A small rotation predictor, trained from scratch.
Model: 1.51M parameters, 64-pixel images, arch vgg, activation silu.
Training: 40000 steps, batches of 64.
Data: trained on Sentinel-2 satellite tiles (TerraMesh), 35.3 epochs.
Rows from block 4, named by matrix and row number. Each number is 500 + 50 x the weight over its row's rms, rounded and kept within 0 to 999. All counts start at 0. Numbers have three digits each. After the name is the row's rms in percent of the matrix's.
# conv: 3x3 conv (model.blocks.4.conv.weight, 128x128x3x3), inputs 38-56, a 3x3 kernel for each
conv.46 090:555537524525520501583541451491431449479456418416447495477447461439429449427461480538506534520504520474470509557575568497502500520513541494473508509506514481448522492632570483380558498563568452501524503493590526530554470451515389514577551480492535462480481437468491475465462524586429523564451571564500454450408421408496424396499520476525508473488499472430487545455464485509474455528505448484499428504524487515463431529470449543489420408440441434394395469402336535531495499542501502490481494468447494490420542564556
conv.47 096:462455419467465447500410426455542499526530489562525505558533477541546485540544505512531471558464484497578488429473498469504456597547483496527484509461468497403480577507505604537515564421490494506509483532516513528440473458543518487507507489463495497458489518391540540377664425460544492633560645450497456496444571464510606409529475531475500543537561521450536483472517485546525507544519571525559466488529549469367422470460436485485454450398508424422457459474476521539503511496470474481485524529570552541562572572487
conv.48 095:360365417413511482543558515498491522457464509516461525493481488530488500558464478457490475457572520454511474465500481513481467560523466564496523560438446481518436571536460515533458485475500494584491468576530465521493461553543485501497424485523443570419478537456519522521476451624584473498565487556462456461597578434450476497480514520522547478507525480487516448526459457518496510522541453493558415515489433515512507521560476565551457463524419431476399415438440522508512537514475504476489477444460435452497491507514
conv.49 093:436426459495547625562610547505524526520527506524523521454478466473452461473488492432511486496490467539528489384454422470528519474459482468476434469495449469506488518492561516478494487472414575548519601536531570579544573602526575598575563536601477483518417488474453502492461491464430500458518478459468428394436434401459484467503502478410417420459437415449468477469413430440436460480491470438424456498492428505484517503451498489422454551530509496463442439421434435514509500503483514472454561575537515524496648603574
conv.50 097:558494532464462532525488502517448476491471563484456496502492498471486509552532512521556595558515566596508512507459447672601545498581582437491514499541496477499521521545561470468572502546637456482505438478529413472495469510454529511538538594608510564433475525482516528440518494490544523510584516559565535503573517464523458471545510471645556562625581581538488489494490515494477478505536537496517558563547561633555530509516488509536566554527492522518498489481470466519476522545472531503488475455408517478482472464457
conv.51 099:508465417471437447532533479432461497489501455489488448462464453497506518494478511453458471487482470498481464589539524543523497492493502470501473494502492422429423442504595499566549474485482550572606551512690507503654470526534504571547545559640504515483518468421510463401497445484454483516490499487506514520532466443535491412506482443478434465481453491491523484444491543470464486475479544456467466420452499502544529465438406418393417535476524502495492462430444421462503454534535434490515462519539547585625532560574
conv.52 086:549471526524471502527521594444430397419399399472460476549482479529532524483545582548518485492473512452496504513478492536489471470512480515531506461507521424524545477548486510571468547557622598531491553536431566568519452443503554470494608685605459523504471506516472477507491455485577471526543520501513456514468418436426410455501461505514468498492540579502436419510503458422402468491494493531544586540492489511557542447511482407477449505479548498472508483440471468450459507525490507500479474476529606445410604572499
conv.53 092:446472554503504483513514439463524487477519549532560508461479456443481463519490467508534459514506438472503474551547491564545506516558519487471471462493479448464458451514519452457474399499458537550643498535580420457495590581495541510559560517505475492449534513474576507480475522550501519483471511498415444511494568545507593508466485551502484490503518484462503514512496450506470468492454452377378419414380388513531492478495537459527521413438419408409409517526496504483504431429475468445440545535519510485550480565644
conv.54 102:570537572471484439508384339482524524497518482508469470524507540480445505434402441531511521528553515472477503497522507469523507483477472549580594469467555424498513470502559474530614467568592444460421427463443434475479530421452481482373489479461537567549477499495456419464510527419638375472432470552466491459494448512483508484558588537536544541493494451547609546528569493472465464551573540544591533486550464520517537480482487504444467503521463449491463486454493476523505505495457508466498542509502538526550552515539
conv.55 096:442496476513485472513413447512466469476423537508510583442402505473450541456480546491471509525490496504492496489418506518446543578474518436458519411485546448430457497403574509416531555464543460479550525524547538566533482387400468410434533445457550473553549457521546485490474417507495390508505512453548636558552530549528527492526565493493483467486475483516451476452467426442450397546577518524524489432473520545580581595552576494454452504533491485466499449390415518517488495489494451479488538545490528502445542482447
conv.56 103:496474478534595516536534509465482500504512495505488509507485500504492516541532507495544544468492504492455419503466467494496523458461492443470490492491473460494431523515475454522435409467445580534583518498498476480501414427441480392502532525526450418408437434462413403420520495486463413394436407476442440476525530555573583629493529503497525513440480512466450501474473553491522554570573547479549535534530516502498425609564522512517513430458430448542580498477474424496455439461500452489482494496482428444436434468437
conv.57 103:467566524391429421476459396505469522524565524454493464525452397537464428458441448495472482523510506504507502502504441539535460553547528545565544460570506539538483491505538512522527524535488444450510460483484566519480532539510521534513502543478524502554471489505470448440565577557491435490495519425606500409490503521448540513508481436457433415470467396501468477486482519520536581506460465505512516504578547524563550469515509411440456525544544473523545529555545462536487477529487468499433580541510557488480549528511
conv.58 105:550528459518527524473556661537547538465483479504434439419450489431458484454468553431424463423436452440415422463454422424442424466463467481529518554545503487470463516519450457505535570577523511596561558575513563559536517474506510587519501476468538528499481502483477477474497481497451484500484518538450452490516591536510431429537566564566538548516480495458542587527521496510501489484486449486469460495442426489484501565548546547522503444431463497519518478458431556527546472521556515596537491427405492551508460489453
conv.59 094:422385415442480497465555542501492503474514504482539537498461401574490421542507420576497477542464507499435462490492469482506493507479505509607502541555452563511425476541573411498547406458524500436379480432382439417357496474475514471443467460450518450574533437506531482488439569683426493593672666588524521540510496487464455450498483474496457469506502494464491520494531562538577550476517511509503467541499490521546610541523565490497525437463504445473484491509474504514534477509557480546544401472480441464419506505430
conv.60 108:468448489484495499472471442537503543483471498549516486508517545481464515465424473529499541525525496558562531546581630513526628495449577487518517534542529538541548532474438491459469495474443419404426428426442482487496495438461496465459505510491539515546543497541519495522478596496460539468433488455527508480606508581480423494534536498520525482513499481493485457477502503475520560529528507548516494552558518444473528527525561512510522478492448513550456522585479498468493490497541481501554493544543482518481450456431
conv.61 102:467442501407454476501578555449488502444440480464448450445476493476487486472499454469509552494530555465474539510506504553556546545520501467496554474493511533547547664632547527546520455533467529450399585547429589597518439363483517441457675611500458471539461481532446472531522545514500516488485469459543473415531478456528470463529525496504470430516471432568509454534484427506516504507578582535548541450473459514528542479540546471450440508490490484452497499456475526535512519505497551518515534480419607529486626576521
conv.62 101:545478476386469589509583511498548519491563462561505433454506517500483472598561455525518531439508600554499478519553510545488509523505488477527419483472547500521553433587495437475592516500472471480435483429476489427426451460460482465420487494488546587585488503561537440498434427453407525397472443437461455514467584423544449531513499454515537469520525461498553475518443478486494524528540485482555663505494482494574611404485552514543509430552500506391467477557499461495543579508490517504496519467459544484473531473470
conv.63 097:459424478517471439501522439501495429526511481521521503450503578469517581488514577461500533451463536479453487601488447590499399508506456521508466464458515412447472516522583531539619596519581444417365493470429470456435468476436458483397466442439546410521586397506560459505479639472444534492445456516493452541564414483486384496516554499483538457542497516524505526589475479559489509524489559473397501517501493452469452489531509464573514516540516517502540516476521577535504518520462515511509469482478482547515577576541
conv.64 097:503523490402489439465508470406473503575601551601616540405440494496480432467483412424489454427494488443499478511499506519524653546453529513514515455515468496573509479555507487475485503516522516529526480489461515512514398442514403441503439463503471458512527435499561428482558551538577589631689554487374345509506549603565461501486477430479474497470471487498519509569604556507432466466450450488475435541600557498460483572545486458503457561471537518527541440457456524534490550584511494498447575525482560514489506489487
conv.65 106:483405447464420426498534567408436471449437470522513510465482512485517506510503461481490525530502481493522537529482465474473527526504475455532576475486555496516561501555559576547488520529464521467511478491518494494512410647675357301440560440358500538499479514510492500499475543543495505552563568525538498497530430420513482426507476493525500528430468511615511482515489470423451482525508510505533525489483520529453432466460452449448448447470485488425499454455504549569507494511463440451449479479467495480436482480421
conv.66 102:551530529474433504523662678408436477485497571409438516471524505460507519447504540510550537493531509463453468527508530541494510626579600487511500468476477488492457549574558528567522494491471437434522441462501421413497531529494441460408432421461525519527471486518487466482462526469496477494480483518447481482522489498523519457523493508522527515506506536517530503481505481498491461511488442501498505460476454453500532573611636560532557477520505495467480446444448459412433470442458510511480472530545499535534464493555
conv.67 092:413527531492480512529440466516566498504474484535525455516518446524559453487485528462450465596555487457581502529527476538565437495520422535543554499547493466550502587458418468455432536383441426505480414515432445543546428469563420468472412536597561517538524525502454487565434385523459455432484464431542594442543515494454538456517510483517520460496484433513463496463520440462482442516496491538501505539529484557526487620520488522487505465536464477569403491502467540500490484491460499474436447477502506538503480473463
conv.68 089:451505495460505447461508527540529507540539491508481545480508598564530550580558586500602590495533554554551551551502501577478556547494553499480574513591589476525482494526546446549547522564585517453445451449464510454446519447523576458466495557414505508468533455495573475492413562447497434498484515437513548498471502586523534473482524519514537491545589512545482550474507539501507527493488513497497465461505501522485430514489432479448479474429551507463453497477536532540491480482472492506477548459463465494524450502467
conv.69 101:537473452414444429468429476419466546491532500502490465577476533565544556509546493585512509535496542526563559408453547441464519468422496534542555577547572555581555468446535532487480498408481425389483464482480420485454478531450510496638499523553461481515564549571537555579454463396482473589419527484576550476483543534508521373523519556512502528452499479498557433488539430497504444480462524455452516454468536464511544488509535482456480532508522529518527467494460480471485485447400490466393422404458468414481455457410
conv.70 096:457474498474391534485459488517542470477495516453462473579562505571523561571465553580539522453530478544511447540479433542473442553536410480476542529498546594511571531522388506436576502556470482528430520483449508493517607502528443665509544377523540471428527510466518510466491468464544559455438503534480514548448558538470663581516584520437533558538540536523482567465513536508498588516532505565509522528457499473522417501527558449465438572622501477562466478494499547552547533518465509509487592488433460496468536508560
conv.71 105:465456507494496505470480463594567592516548583456479491540509514522505517496485515493530518467533528454457475514522523575557534527588531476503484493515512484481504522517525487454505437450473538555562538521502563548532467457437495480450536481490482474492468486467497525511574492566592680413587461594429491536487589446461506621466507471499526452514488489507480460465454438424450420459537469433491524453463449486578587494544561493515528443436434433463465455454469504500502494487509499516493508547584461506523527543587
conv.72 099:456420462494459483519476511535433468574465454457479516548463476552548546467513502557521468577651555485532487545451466564447439582427484491489562516518502550596512545526540624610550594634642495491478499521510460506500480510568432461477505536565523492466563563556506507560580504530633560549593575483539529458468479474545440477407436464494457452482445443540451482540485530511444491458465517531499525454495482541549541464545529527536527459441480505452500516450472588576495550580552549543592524527494556564513517547554
conv.73 099:491459456548536546584522570569505444593496453484429447563565553523474550609531540540561461576542557571560535601543511574495467508487502496568567492564556427515479556458465523529548532475600446460451515552565536496550449547647584490570652597614595475526545466507494482431487490538521503537512487483481622544510533563508522566461545478544510476495544537427495519467483518420512486503498501531558486473521556463459588478488502470539542443578553495519535495488511447442519458491542444415508476547470543476491463446527
conv.74 109:509555483589485494568414476456476427495544476489521457446444477420475464457478445446522467452509455437470480535412466514459495478538551522454435545485493529468517505538483516505453519469446489477463505452397483441376445525488460491515529467452498487490471491491410497513531552480417661521440597554477474444430458415453481452455446490476421462479481430527529471520476496544510494440471554452424513457451455498605574466581550475545465488530518619446514617489464516570554525556569558524469482551507484518494522515509
conv.75 101:491491468413451503461423429459361348478508540501495488530499481460510493433539522540487444601550490546478432532535567487522513529517516509464525531496535434465496646533558540513553700518478558494489486451551544537568505495565517464336433608657507501496566506429553577478453402385456473419498513483463521476519490389495472468537498496450465491501477510566547474513472540491497534510574490493605489470525480494467425497453391604500447514483434514508486503507496454437495509504455491500467536469515528545471543490438
conv.76 111:449441538450449530414446454543516490536522477555493454518480464516483491499451465467453477500450454503497463494517509535545538498504581484524543523495505541544530456445447512496402481457398506504519522527526479486467491490478508528476487504475417431431455498477455467458469464525501488511470452508464487489481529543488572598463467480441455444448449459419478524480449461499504495435402392474446442438441435472487503464484450478470441580575573588554553574565527513498509516483476491482479503511555527528521503490470
conv.77 095:489536475456460460409516559477537496521475416585494444496558587442494546444516531430570541465567523474509537505403496580432513569458526516497532540490533563523506474452474475432519384429528516479473496478480454467469444464504455458491612544488523510468553478493552471457405627496543532485453481500512521419558406415548582601506569513531535486432480452460474544489471537509563572526532554561547514537516447519594535483553511519521479421459556468474497585495524497500518497497474508497506408457467497484439510510528
conv.78 096:489509469442436455507589434465515461463448472552546568471561577443516561498501506430468520481507570418498483513527566520494496479493435458540497532520521540486506459572553478498589466491571493468472482492519458527498463541484421485491432479516438515520433506511438484498516453459432516502489395544485490413518505570516548548451489524515490475476514470587501484510554503490534490453463473501478467437481506455408481518502480531451456461427476581473492480499425457444506501467512570512507537526515591596561410454546
conv.79 104:400466502460488425474428497501487518522470522450475529550520492508438399499468450470476517414431536438444495555490510564530548503440440499493435462513479533521473434508530406436487451460562481531539507540518530548560574623573576579590635574580501533577444519545495538539522519536484458486428422487644533485567506475546418435498509532572515558615577610500501489495495448475527455470505517492479479476481486474519540474529553477568559502504461522530465517483439471454476458425489467435488397455488382411480424420506
conv.80 103:571594583615563576573597555440512484456520438430497417488505449470510492464462499468510564543540587470472539460399455494490447474460475496492491474519482497526523464462475490479538519446488451444497486515567532515548447557537418499538403441457534503483519496492490470480557536454506589389595564474618571568584535591581513531536500545513475548547545556585594572542551511498522489550534484558563489503510483556593550472477484482439505599620644621582587572589585559504523559542489560541506544507524561535575549608568
conv.81 090:634489470494407463478529510517494480476502517488511464642601550575566576509532623471511474446507462442513502530526460567521496431550579508462485527495505460498533552522518541491465465553524434419417498499497460525498536576578434460517520418412513536491517535536453506590504492521434538472587410566509460436457516394477525570595576603544550516553519561537546447486478538457489588522497464541456526584482496449494531463510444508604485494578598448536486352467476517535481465539504467532551491463431502524532543521531
conv.82 110:541568527559538417528509531441450461442438476452425454483472478490462459484446454541531504520515486482515500533509460554515494525496541508520477494506498458478487507507499440521473508560468551613556525569477525520457600695754594719698613642611522503435507501470506499489435501526434460509458403471445478486497521486517477501497504481494505502487474459563534501531497490486477477501461397510464461532513533504481474492528593544550580466467550494508516513507480496465479462435493457479490609593633647693662630589552
conv.83 094:460541551574586520504514632451469517471449500460494421501491464506539479504469534432461460521486510418433507528485543498474518527478509432409510446506487430459522479467530544456452453458498453449464481492455460474513408469484508520492401456432514533471507528450504498469447565402499425416504575460510550466500445681510614394533521502501493485422489500479504573519559519429462496420462494513528496432523519528469531524577534504510511603494587540642522533498544534503447483529537552503439564579568621515537584511553
conv.84 103:779615507673596474479538410441421391436494450463516509490490489469483497425496514450478488471519524452506461477559520460528503490448486555534485526539482514507486466429463480437463461425465499500500464464509507502514519555539487485449432439415468477507466512522513519558518548482587578517568585544471446510457471498493517504524488464517507502531542526498477485529530518511571559470506488448504506460472504556555485600646540547648587570484475545526485552480481542531530555519481540521539638604517559573522536596563
conv.85 094:432410390496436390519561465547535524584528506582522494495415488506441474429438415549510470494519446517486443524464612472416457476457432466510488520513473553534488489443478485478478405472447462468472537508513453488461467552515470507489490486548524486449480503385464473443360457566383383517520498456538546439506524477569548485525545484504490458508494489489500515511495488510464470520505473505506505565592590514492525541562516546576533568517402521506510464561537546552527524525535540528529441450454581542488624606569
conv.86 118:597538502493482511407430426484486476541542484508512474499499500451488514447486532477489489461498518533532545499483487517499465488456464479455451489494513500505512455490500478558574521575608508525499472453446486443444513497520465466496407442470528546516475488483464458440542545578528540579532555570480506492501482432534476425511503499517482471502457467497450428518486479540494469535496445578554524544563548506536515537569566498469471464404401444398383423383384501486466496473470504522511503534520439412411420414427
conv.87 102:456489532474535490454468483481485448508516461509502464483462457477472468465491478431384368438446434489457388444459453467474456498488498471474482493486475524490508479507569480518426559546544601619645584627639626635616652664616580579614536642516498519474531542482492512474499490445522471461550457462523536458510507463569547507460488512478548500512540503515526503446482502562621579485509501454506473462564559438481504450458466483486489492504506427437485554560538502556536487512519491562559603662565544547518598587512
conv.88 103:484523554508497563523540606544563592471492531516534552475479461509496482500491514521460465501471495478467499525537507445560517462529506493512487475509508491508495444437433433412464493421489548559541569546533495458481480538536462500479445420456444454520462432484491464456524502500574570474582569453513527496521499462556480449528535562535508506490477470523560524488510472496520525507554484539496509513466485430501488458490485467474453498502516480439479457389445521487498505499473522520489545543535574605563545529481
conv.89 100:577553523525530540478510527547513481580479417530464458481507544492499501505499476485539541485464507490487575515503504526526505496493542492549512493494496530543508416411457443445497418454452582619616578576555541561509574590576660703607693646534485461484450452487472476504479479393518452481486508554504422446503429507480486494432447451484506514436452455500483462494482513489446506537481470535512446481470404448473503493509472496493445467480544527513548475441493498493534513511532528473532559542502556542505518469434
conv.90 090:455403439415430484422426374392384503491454430485522505572598537507519611493468557534474542458466510454457601511495482533640575556621531542542490531581486494517475473469352594591592448460527484480457502500455525542509462489547577554520563577443564570477484563542477549504494494428457438553509483496488543484473470571447511623521464505517416552488422489431515483445599490436491417513459543497443459490483471543537487513537537457500564427457479489419526538533541495510470472498511478500492504482502476485521534503517
conv.91 096:334426386460464378468480399524546562586565536536528524397519543403543580464582546471559576447496478447542509494561531468517483509535474569503476523492448485487475393511509493567511514541473558557532541552553593551555511444458518519503539601524542539421513483458504468483617494533425380467309444542456492584472550512401492443494463517512502496483510480536502531497452501490446461476475600521522530540542480432468484506502484532523492528467425498432431504431503551530484555527503535511485551580618522522532457481520
conv.92 098:478455580460565567514532557503457503504509461532461452425548521451564460519598450555535561475469463526506524472552496434526435454531465502559458539454433503540459499613487531616462554572393487504471515506426553512452504525493507521503427478474487551556491551510495548522452396472458431515522509548537455551541576472567455505462462538517531527496497490467501411507526498517512465604554547473471534494534542473470459508527488470491487497499540561552639502590632510484509496480485477502483486524488493574518516500509
conv.93 095:402394412458469486472490580460455420437431431374441412469470511434449500428441436485532547509555567465505493548550580506551569509524542516487536552553530552470527594552476576565463525541488466540524497566511524570505470508416600551493615607489529542534522516498571561495507535624529556583474488495462510521539492497530658566474468446438471441481530505487447523479423442506455438462495428481533528520474432456534544483477496526584598522541525554569507577534470455465467509467495498464528583616579644628604554563522
conv.94 094:509547477484497456495488429418487491424456495430441467529571570544567543487505510460432421543526541396442434513540522483491513499521526453490485467518545554545481499551538444452398481544630529513464506571603480477435683662633592562535507548528480456460526487528496460477430410488550483496472507520589602569493490521528533498522523510517494476509508565520513483516483438558586563410405461565587551452501472513574514450506482493535472434417533480455539504458538452414485461427445508470478496490543478504504494535526
conv.95 111:575602601626713731641721649426458498433495556423480518493475491515492533499490577505482478511466470508484492428427434443434480472485493479507523466506528471518532534473477472428456440403428464477467478494464480502470507449421547465435565522469489445466499443469495473505477427397504477456546476490515451434451418455401452515539564550507536529488482521502524520441492508431462510448475495415454473415414447489541531475514573406461546489512507507513494484491453542553524516543513478481501497515511539558539552585546
conv.96 097:510513506469447531514443536463494454477487518472436489513478454478484460481502435555583491538499472451503506506514543507517473486514491457468544453476542491481528554457415437547454520447535465496446543551468585548510537619545532442425488538443487467537548480500552506498558504430529419509538520592525569551467483556428480558512553493486512485525561525490500598503541584478558568558463542508510510536543469486541519416543511449519532534487485494542443529497475534541533536521492513499524447537491489507405517564527
conv.97 109:584494498668689657644488442447468515475479546481488492438430456456451498493460478508516493416455468478473469527534520532527493523493485422453514421430477474474442478541477472508550493523579563549510524566557515597584506463409533478510582553488441445500483434471432422461459435467445453475478464466464437470391415498455500457511532522508506559536544564483515499453516492457477461404418509500482459536498488519590680481524561514587587409423438424419457465458474490474450511502456474452468612547473512484566613578516
conv.98 100:552563474491457430380387451433474505430429439479458502511522540512481482473450463441497489488507531468471472528492505416450548495473463495461516427441480455444473540564519588566599414382453402453475481539561496574585528506596498537552477447550529539567498500543502513499529498469472449442509502479490525484581541424479452437528557549543526475526528544535465493558502497471466476558483450489466487440440421384453519536546564532552553402458494437459426440443454521498463487513469469475460502435417504528435429420486
conv.99 098:409493469385434447387484516525477512483413533536531495541568541593517496533546593498472463524479467516486501511520431465438460443510499498540565532583490468497454532557589519541594524593567488474489527551483561553520500496500518474533599569507499511530457481520464502482484518538508555513638535471498506478462541512518500466455494505491477450461485444514562572542515417510455454498505543509457545514477479460380475456489538462530557491462522530469433440417393492530515447531544503459416554536515550525529544540489
conv.100 102:500533555480514551405428461554537458553547486550497515471553521486543533482490499496474460456495494487526468506464468531527481544534512452491502532530507586523515566514440543499504508542469476518552547526545612573468323495609420606645494518773490530545509549543523553529465510523460535524457478510553489468456462414460470468512533511427429515470453487453492437442427401461474491421518563502579624500528575471505467464492505447462473472523441440480417482448414468464443497488454536519517537559537492590546616597531
conv.101 106:446519563445500493427531604463489503444439442497483492538462427516495484496510521516486465499471455483455468498555553494479537496446482556521478541567503558563531487514525499476432546527517476509496441502489528519491481565651520563585495643605488504502508523517511505481545530485494439448474451448439509509453455508409416471552510506530529464509491504496483497490459450494439418484466432493478466568565508427455463451437473454433444538464445482613485467569556458492557473534553506588552499490496546556495492509462
conv.102 106:462446403441432426461440444458443450437418441414446464459450411464450435466422457474444442517488523532536553517505505598549534594524537413401479442434472492463522543581629467461519495431466481547557491508542496478511410448536424446529424424466497445423516466438541516497544522527445555572510510627476507422542588525570519561456502483469504493492503504554472422607530454591562507487627562445533507466519464448444548511462470554507515464480517450495472564496533498492493519508511492520550553526522552525541577534523
conv.103 097:546574546591485459525461434576585558476507514419359402554528549535502500542466460543516457422461497523516487443416530472383543469450515547455628504461556474497479423412418546515524521513521536538490500498508490511523470447515488477471482512529462481485470490514434492444441398543477382517378377426446472572584551584485429444523506541529498544568542500530535542480459500483504448484574566458477534562545543512589559526549504512502391590600600521531505450497425443487572485525516495497480502513539519491463553487443
conv.104 108:492425489458438455498456447510523505488458471444426442548573472580543509559519517505511489546563537504550526543528483495517505485470502417483519415456516510520475453421416467457430420428403558558539537558551552550572470456448528527529441466506454478444491484486479475488553618504483511517513451583461452444523508470501482517502498481559532507488518478413446480474474501497528534468461440491470465525487443459442485464492517514500516433466493416478493461572517458434487440422499447458523462494543475546559515564589
conv.105 114:530510466494496478544530467483471430462460505465471537454517531448468457467414402508520510509510529479502491478514521489504520535516515469492501487464490500476453507514491530506492442434453483468477476459520458448563676721608609599578486478455501496498480446478478431460619537608500607644515593644498523486454592509540564532504494459490500474516523498476504541481507571509516546543556545507550563537553554448470468400416426459476450425453456401418441509511496544558567521544597467529574522487486540540545497514549
conv.106 090:504511492484428396486446447442439381471429362530552522537511513505515444501528445541625566381473448456477513534500541504546513502520532511492405521535504461518448456533473467546467472450439506509489519556525542521557547518574659604611568550448478557518535577537553553603535560478588486434555527433416565526514472487467487596479512472469521526527560516527506498524496552427515522529509520552457437472487514475511466480431483428452515450438537464463571450426566503499487529492500461529529487458429466465504427436431
conv.107 096:539479425536502452470556521469541541412563578476574595517473457478480483463529565535482466531526579492496575471447454451462466526535468498494488520550468496531407500490529422472439497512484534525486509523511526503513493454489514478480525475551471466431491544484508580481475587517623529468423435599512491533605443593541578635517515543518451539564502602541559522503586522549676522556471467515524534512509566462468429469452445481460480524533457516470426555501471503479509586567509550507510560592580572557567497530562
conv.108 095:492450450483469531397444409488477436533493440468434476563506471593499432534509460510482495552555426518498461550507489539433520595526557516497478540484472582561470454469529538480510460520514513478507505450506475526513549556548578618564507459501541415531636496546580578538460600470508528531540472485482463417568513575492537497462529489503565562522586576517440487532445523512494528485535546458457505498481535488472489485479442503503567497580513530499496497532558517523515484497499451452468404529535362507502384537515
conv.109 091:479425477445471551427443473558537529544509526503414437454494528429458538418451488460507450537525512406446482478476472523468508531471557453459508448456505480429602593664622421497557507507536470481460481510471455450491492550551474525572481561588485502560462472541460501540408524352472447495438604543516454413439410409528580476515565508484514465504530481520444428531469438612456539560483480518570480456482511465457504455461566473464531530447511504437568458472553497494494516507534555536546473430505422429548441483514
conv.110 101:456436455511495504572552580366451460428459483442451436420432420468465429503496483446485502464475468486480429478508474473471466435465486440458493452431476454437457486576559450589566455542535442458496403434461384410435456532507441514482545531519488439456476442429465472454401482476476439544441448517494475406466410367491507508537542529522519501538542551467441417472453425466459454503564618467479503404440473508485464470462463508553547560495440434441436548518499483534535461495541494500523505500493540534521544549532
conv.111 099:458472412467478433460530560450392498464454515494446436509465476607486547630481508489490520494499483440453435533467529458469513488502517480503554489504517528519459589509518527479459490511440476440482475497476441510478488488472450455517461446532518463457418490470435493493435431462449395540534403525610483507465434453435477461529491479492509462517510551535508523447479440481497507469475487516526551481455476420428483442442457483524575505533506461592428404538467496485483529588513490542513505448487537466508462481491
conv.112 109:499466510462506507399423408511478433498524487461480470523573545515536498473542479530546592470501553450558560515462516513506465552559491459457490448456460475471429554528521483517468478499493485481435484510492454511535439456484460536523500561548483511487485508467525535492468449427510428552455505480533510442531477429577543458524488438482455463531511488489509477529529426525500447493569517501553525547581550532603493564519436534510481424460521434442499481508545464456485455481510439507502543541496487514493550582549
conv.113 098:416438501429495470466416403441433463478518540533564551528463455524479510466442536563522447546510445474485472528502529489488490470452484510498506504493475445439485522478446506484457513487475419441506458480518503534560532521495513466465431429416522475516497507521455437462519519522507546533456531448562467420604502550622621536531523488516489449511485456607521519669636591555467395524504449556470461502428447489473473429467505441457458546512465586549497517493426543547525573598555543570551429413403495464474387421456
conv.114 092:555502401494472442490435445427441457523531514431486533516531562496483519543512523497468476520508535511482519493408469537472452492437464493435456488482533548541570498526507443511444430498566425496482425454529505450505399404596453472410351544504475539512488489514489483480466473419512471399504441448473513434527531430575480492524474456514500464520479444509548496447437469542487474524475435461418485427441458465526526421464514453503576506404459548460421528408497536548515499507517456437469521495462460509446506515560
conv.115 103:486456468556485554502480544540662604539589591476498500467506493467576483478523452468498542544529501561504553528513593613491436538516472480516560528553579492551526433406527482413505488477437538545516531546501518531509478520497505479525514552591602526483638599500552558525439478554369609441416441461493433449508552430497516472465508536520576543476521532487448449560529517507513550482524494481500541494502513520446473497499517537494461498411452492450495516508530519473443472472462478504492531474524465496495439437480
conv.116 099:451473514498542532437429494546562482582565487518524485579575603549542614459528605520534507494553526473523456529472407447485423475501441521476500506555569481476495467466438382460407421446441552542539515492484545525486526494480519542563470500476505504448494511445431452441453521460560382425386442441481484479484455445551594420545520517532516518510523505441497463456501449500488464463436488522471502481490529534554531562593514437522477454502510554508478427409399509496480503518489483500468514495475511464421526518446
conv.117 096:475503460447548533465651540478548556514535493516505542467497463488397431494476507483487549491536501498550582441509460439475463491492501462426499480492497480530447388443426456494484373435404515595541511586559599560534407366500457464440351538498493524506525502552572498541477606628416536556537555615477539561471590521470536575489514495517545493458480540546549519466538583424502535532476490483448446551559554475485527548564556466487546502479484518539519455587430505481470482508491485517421433477465445435505408389433
conv.118 095:606476510533455526463508575424436489456489562485461554577498466576491506527493514452470546529495541468465520510435500565482426520472449421480547429473526498475488468499577466471521416480530508416424513434433545484436435469479400440477494493559542521574533509547520515528527596555502505530459433551443513545508513520465429435455495484467498521463481542494469508411396452437412474556522446535490458509499502550519566512503526432438520513508501496508510467500590579507459521472463528463506503455455433421453432441454
conv.119 106:580486424473457464399415466533557483554551493523516548443469424485511481515530500462568547447462449451496516521543481546535463475486430564484536505535536512555521449506483484544501471500528494446434511485456493465435543514527497476459487455472504586558500571562473536524478429492486456600553660588532625550467499508543604485519495503516508507496497490529533479537532515490498498501479528486512448521535533516521501521570562475497566564542610528596667499543573515520492519499465471479476432445486503530574463528550
conv.120 094:434466547570448421557441570476469460520463436555596477495523560424519467485590487564538518506502495481612512458447475538564490470438405487470502501444485568468568499531441584571471428463455486515536511487519512459511499457526484468452500482440485558478510550447537543407524431545460465466520649442514542420510501442507522477514518498543535595549569522528502478589528518460426458469485526435461413448511481430481417510596542482550613431465527504570507534491525452519540474534542516524546541537473485449410442368380
conv.121 102:471478494365425481499467459444388427415436537504490542527516524521540498509532502565606539525517485523492478548512522542475525536532514476531539510506500500513541407449543504519572481498485453399402465409395457472450480502479496491443565482502459475496479504478532516430477419410414400537479439530611502495586553516437388380503452433526488435511469441458434412488427485408445466549553518478519540514558504456509506433453511533562569469493421482464375443444440463436473463460490434421507497502528484479510515474545
conv.122 097:555520539492540550448474522464483481592591522579564501531500499543527527553539513388405401416413449418418460443514495448406456438434416520479508478529515492475445536488504482611486388454550518500549454580500410547564503489447615402522497633486470490506451419512484402491472500486471465476456436441527534548400439535443502583522520538501536511492545528550515485513541541462590552528517467495506520529508478507444467457463464435412435439499550442494509472546520522506454607502513547507487456517490581461439467505518
conv.123 092:408461458470505519395440549528531471534563536548566587463461472518486489541511522428463435474461452487444420509480501503485556473522496492466483503532543488541590556567567525451444519485461412443493449416431517486466519447465514490469510511493556567498496522452495556555494461494463485528472488500509549472547558414517535428521491497491471478498512512483494471517456441483453463480482525454509526455478527527574561535587535553535481472423491444425428451442477437471485468490501530478479449462442484444433484445407
conv.124 101:494542533546501518416605513522529553547494539517491573460496522411436519458420502475490537496418500544546627489441494464472518474501521586541509481444504432468521556452541492478482483441484534504564575508550538481524529520505517440504479472466516544448495477434523481462470574519488606525500392511526569533579474520528559526474499528509525539520511554537501551537489492526453419510470448496455434464484490603521599522466517566479565467415399444406477455460483529502540501475451565526469458442482480464462433422497
conv.125 095:501521460543516467661578499492520535499554558567558501541505505529541486531539522517521434520528519502532488474539509481490481462458503519537492541476483504522440446506471495484446446438480548558511550602491485519469520456584598575555474621571488484568440479505427489487520495479462436443517497480612558536544548578471548559480478472468445445492511494553522465492553459555581515515496466502473454514469436476556580448556560474532542517423535505491434545507467483471458553510468557518483470496510444455427441499469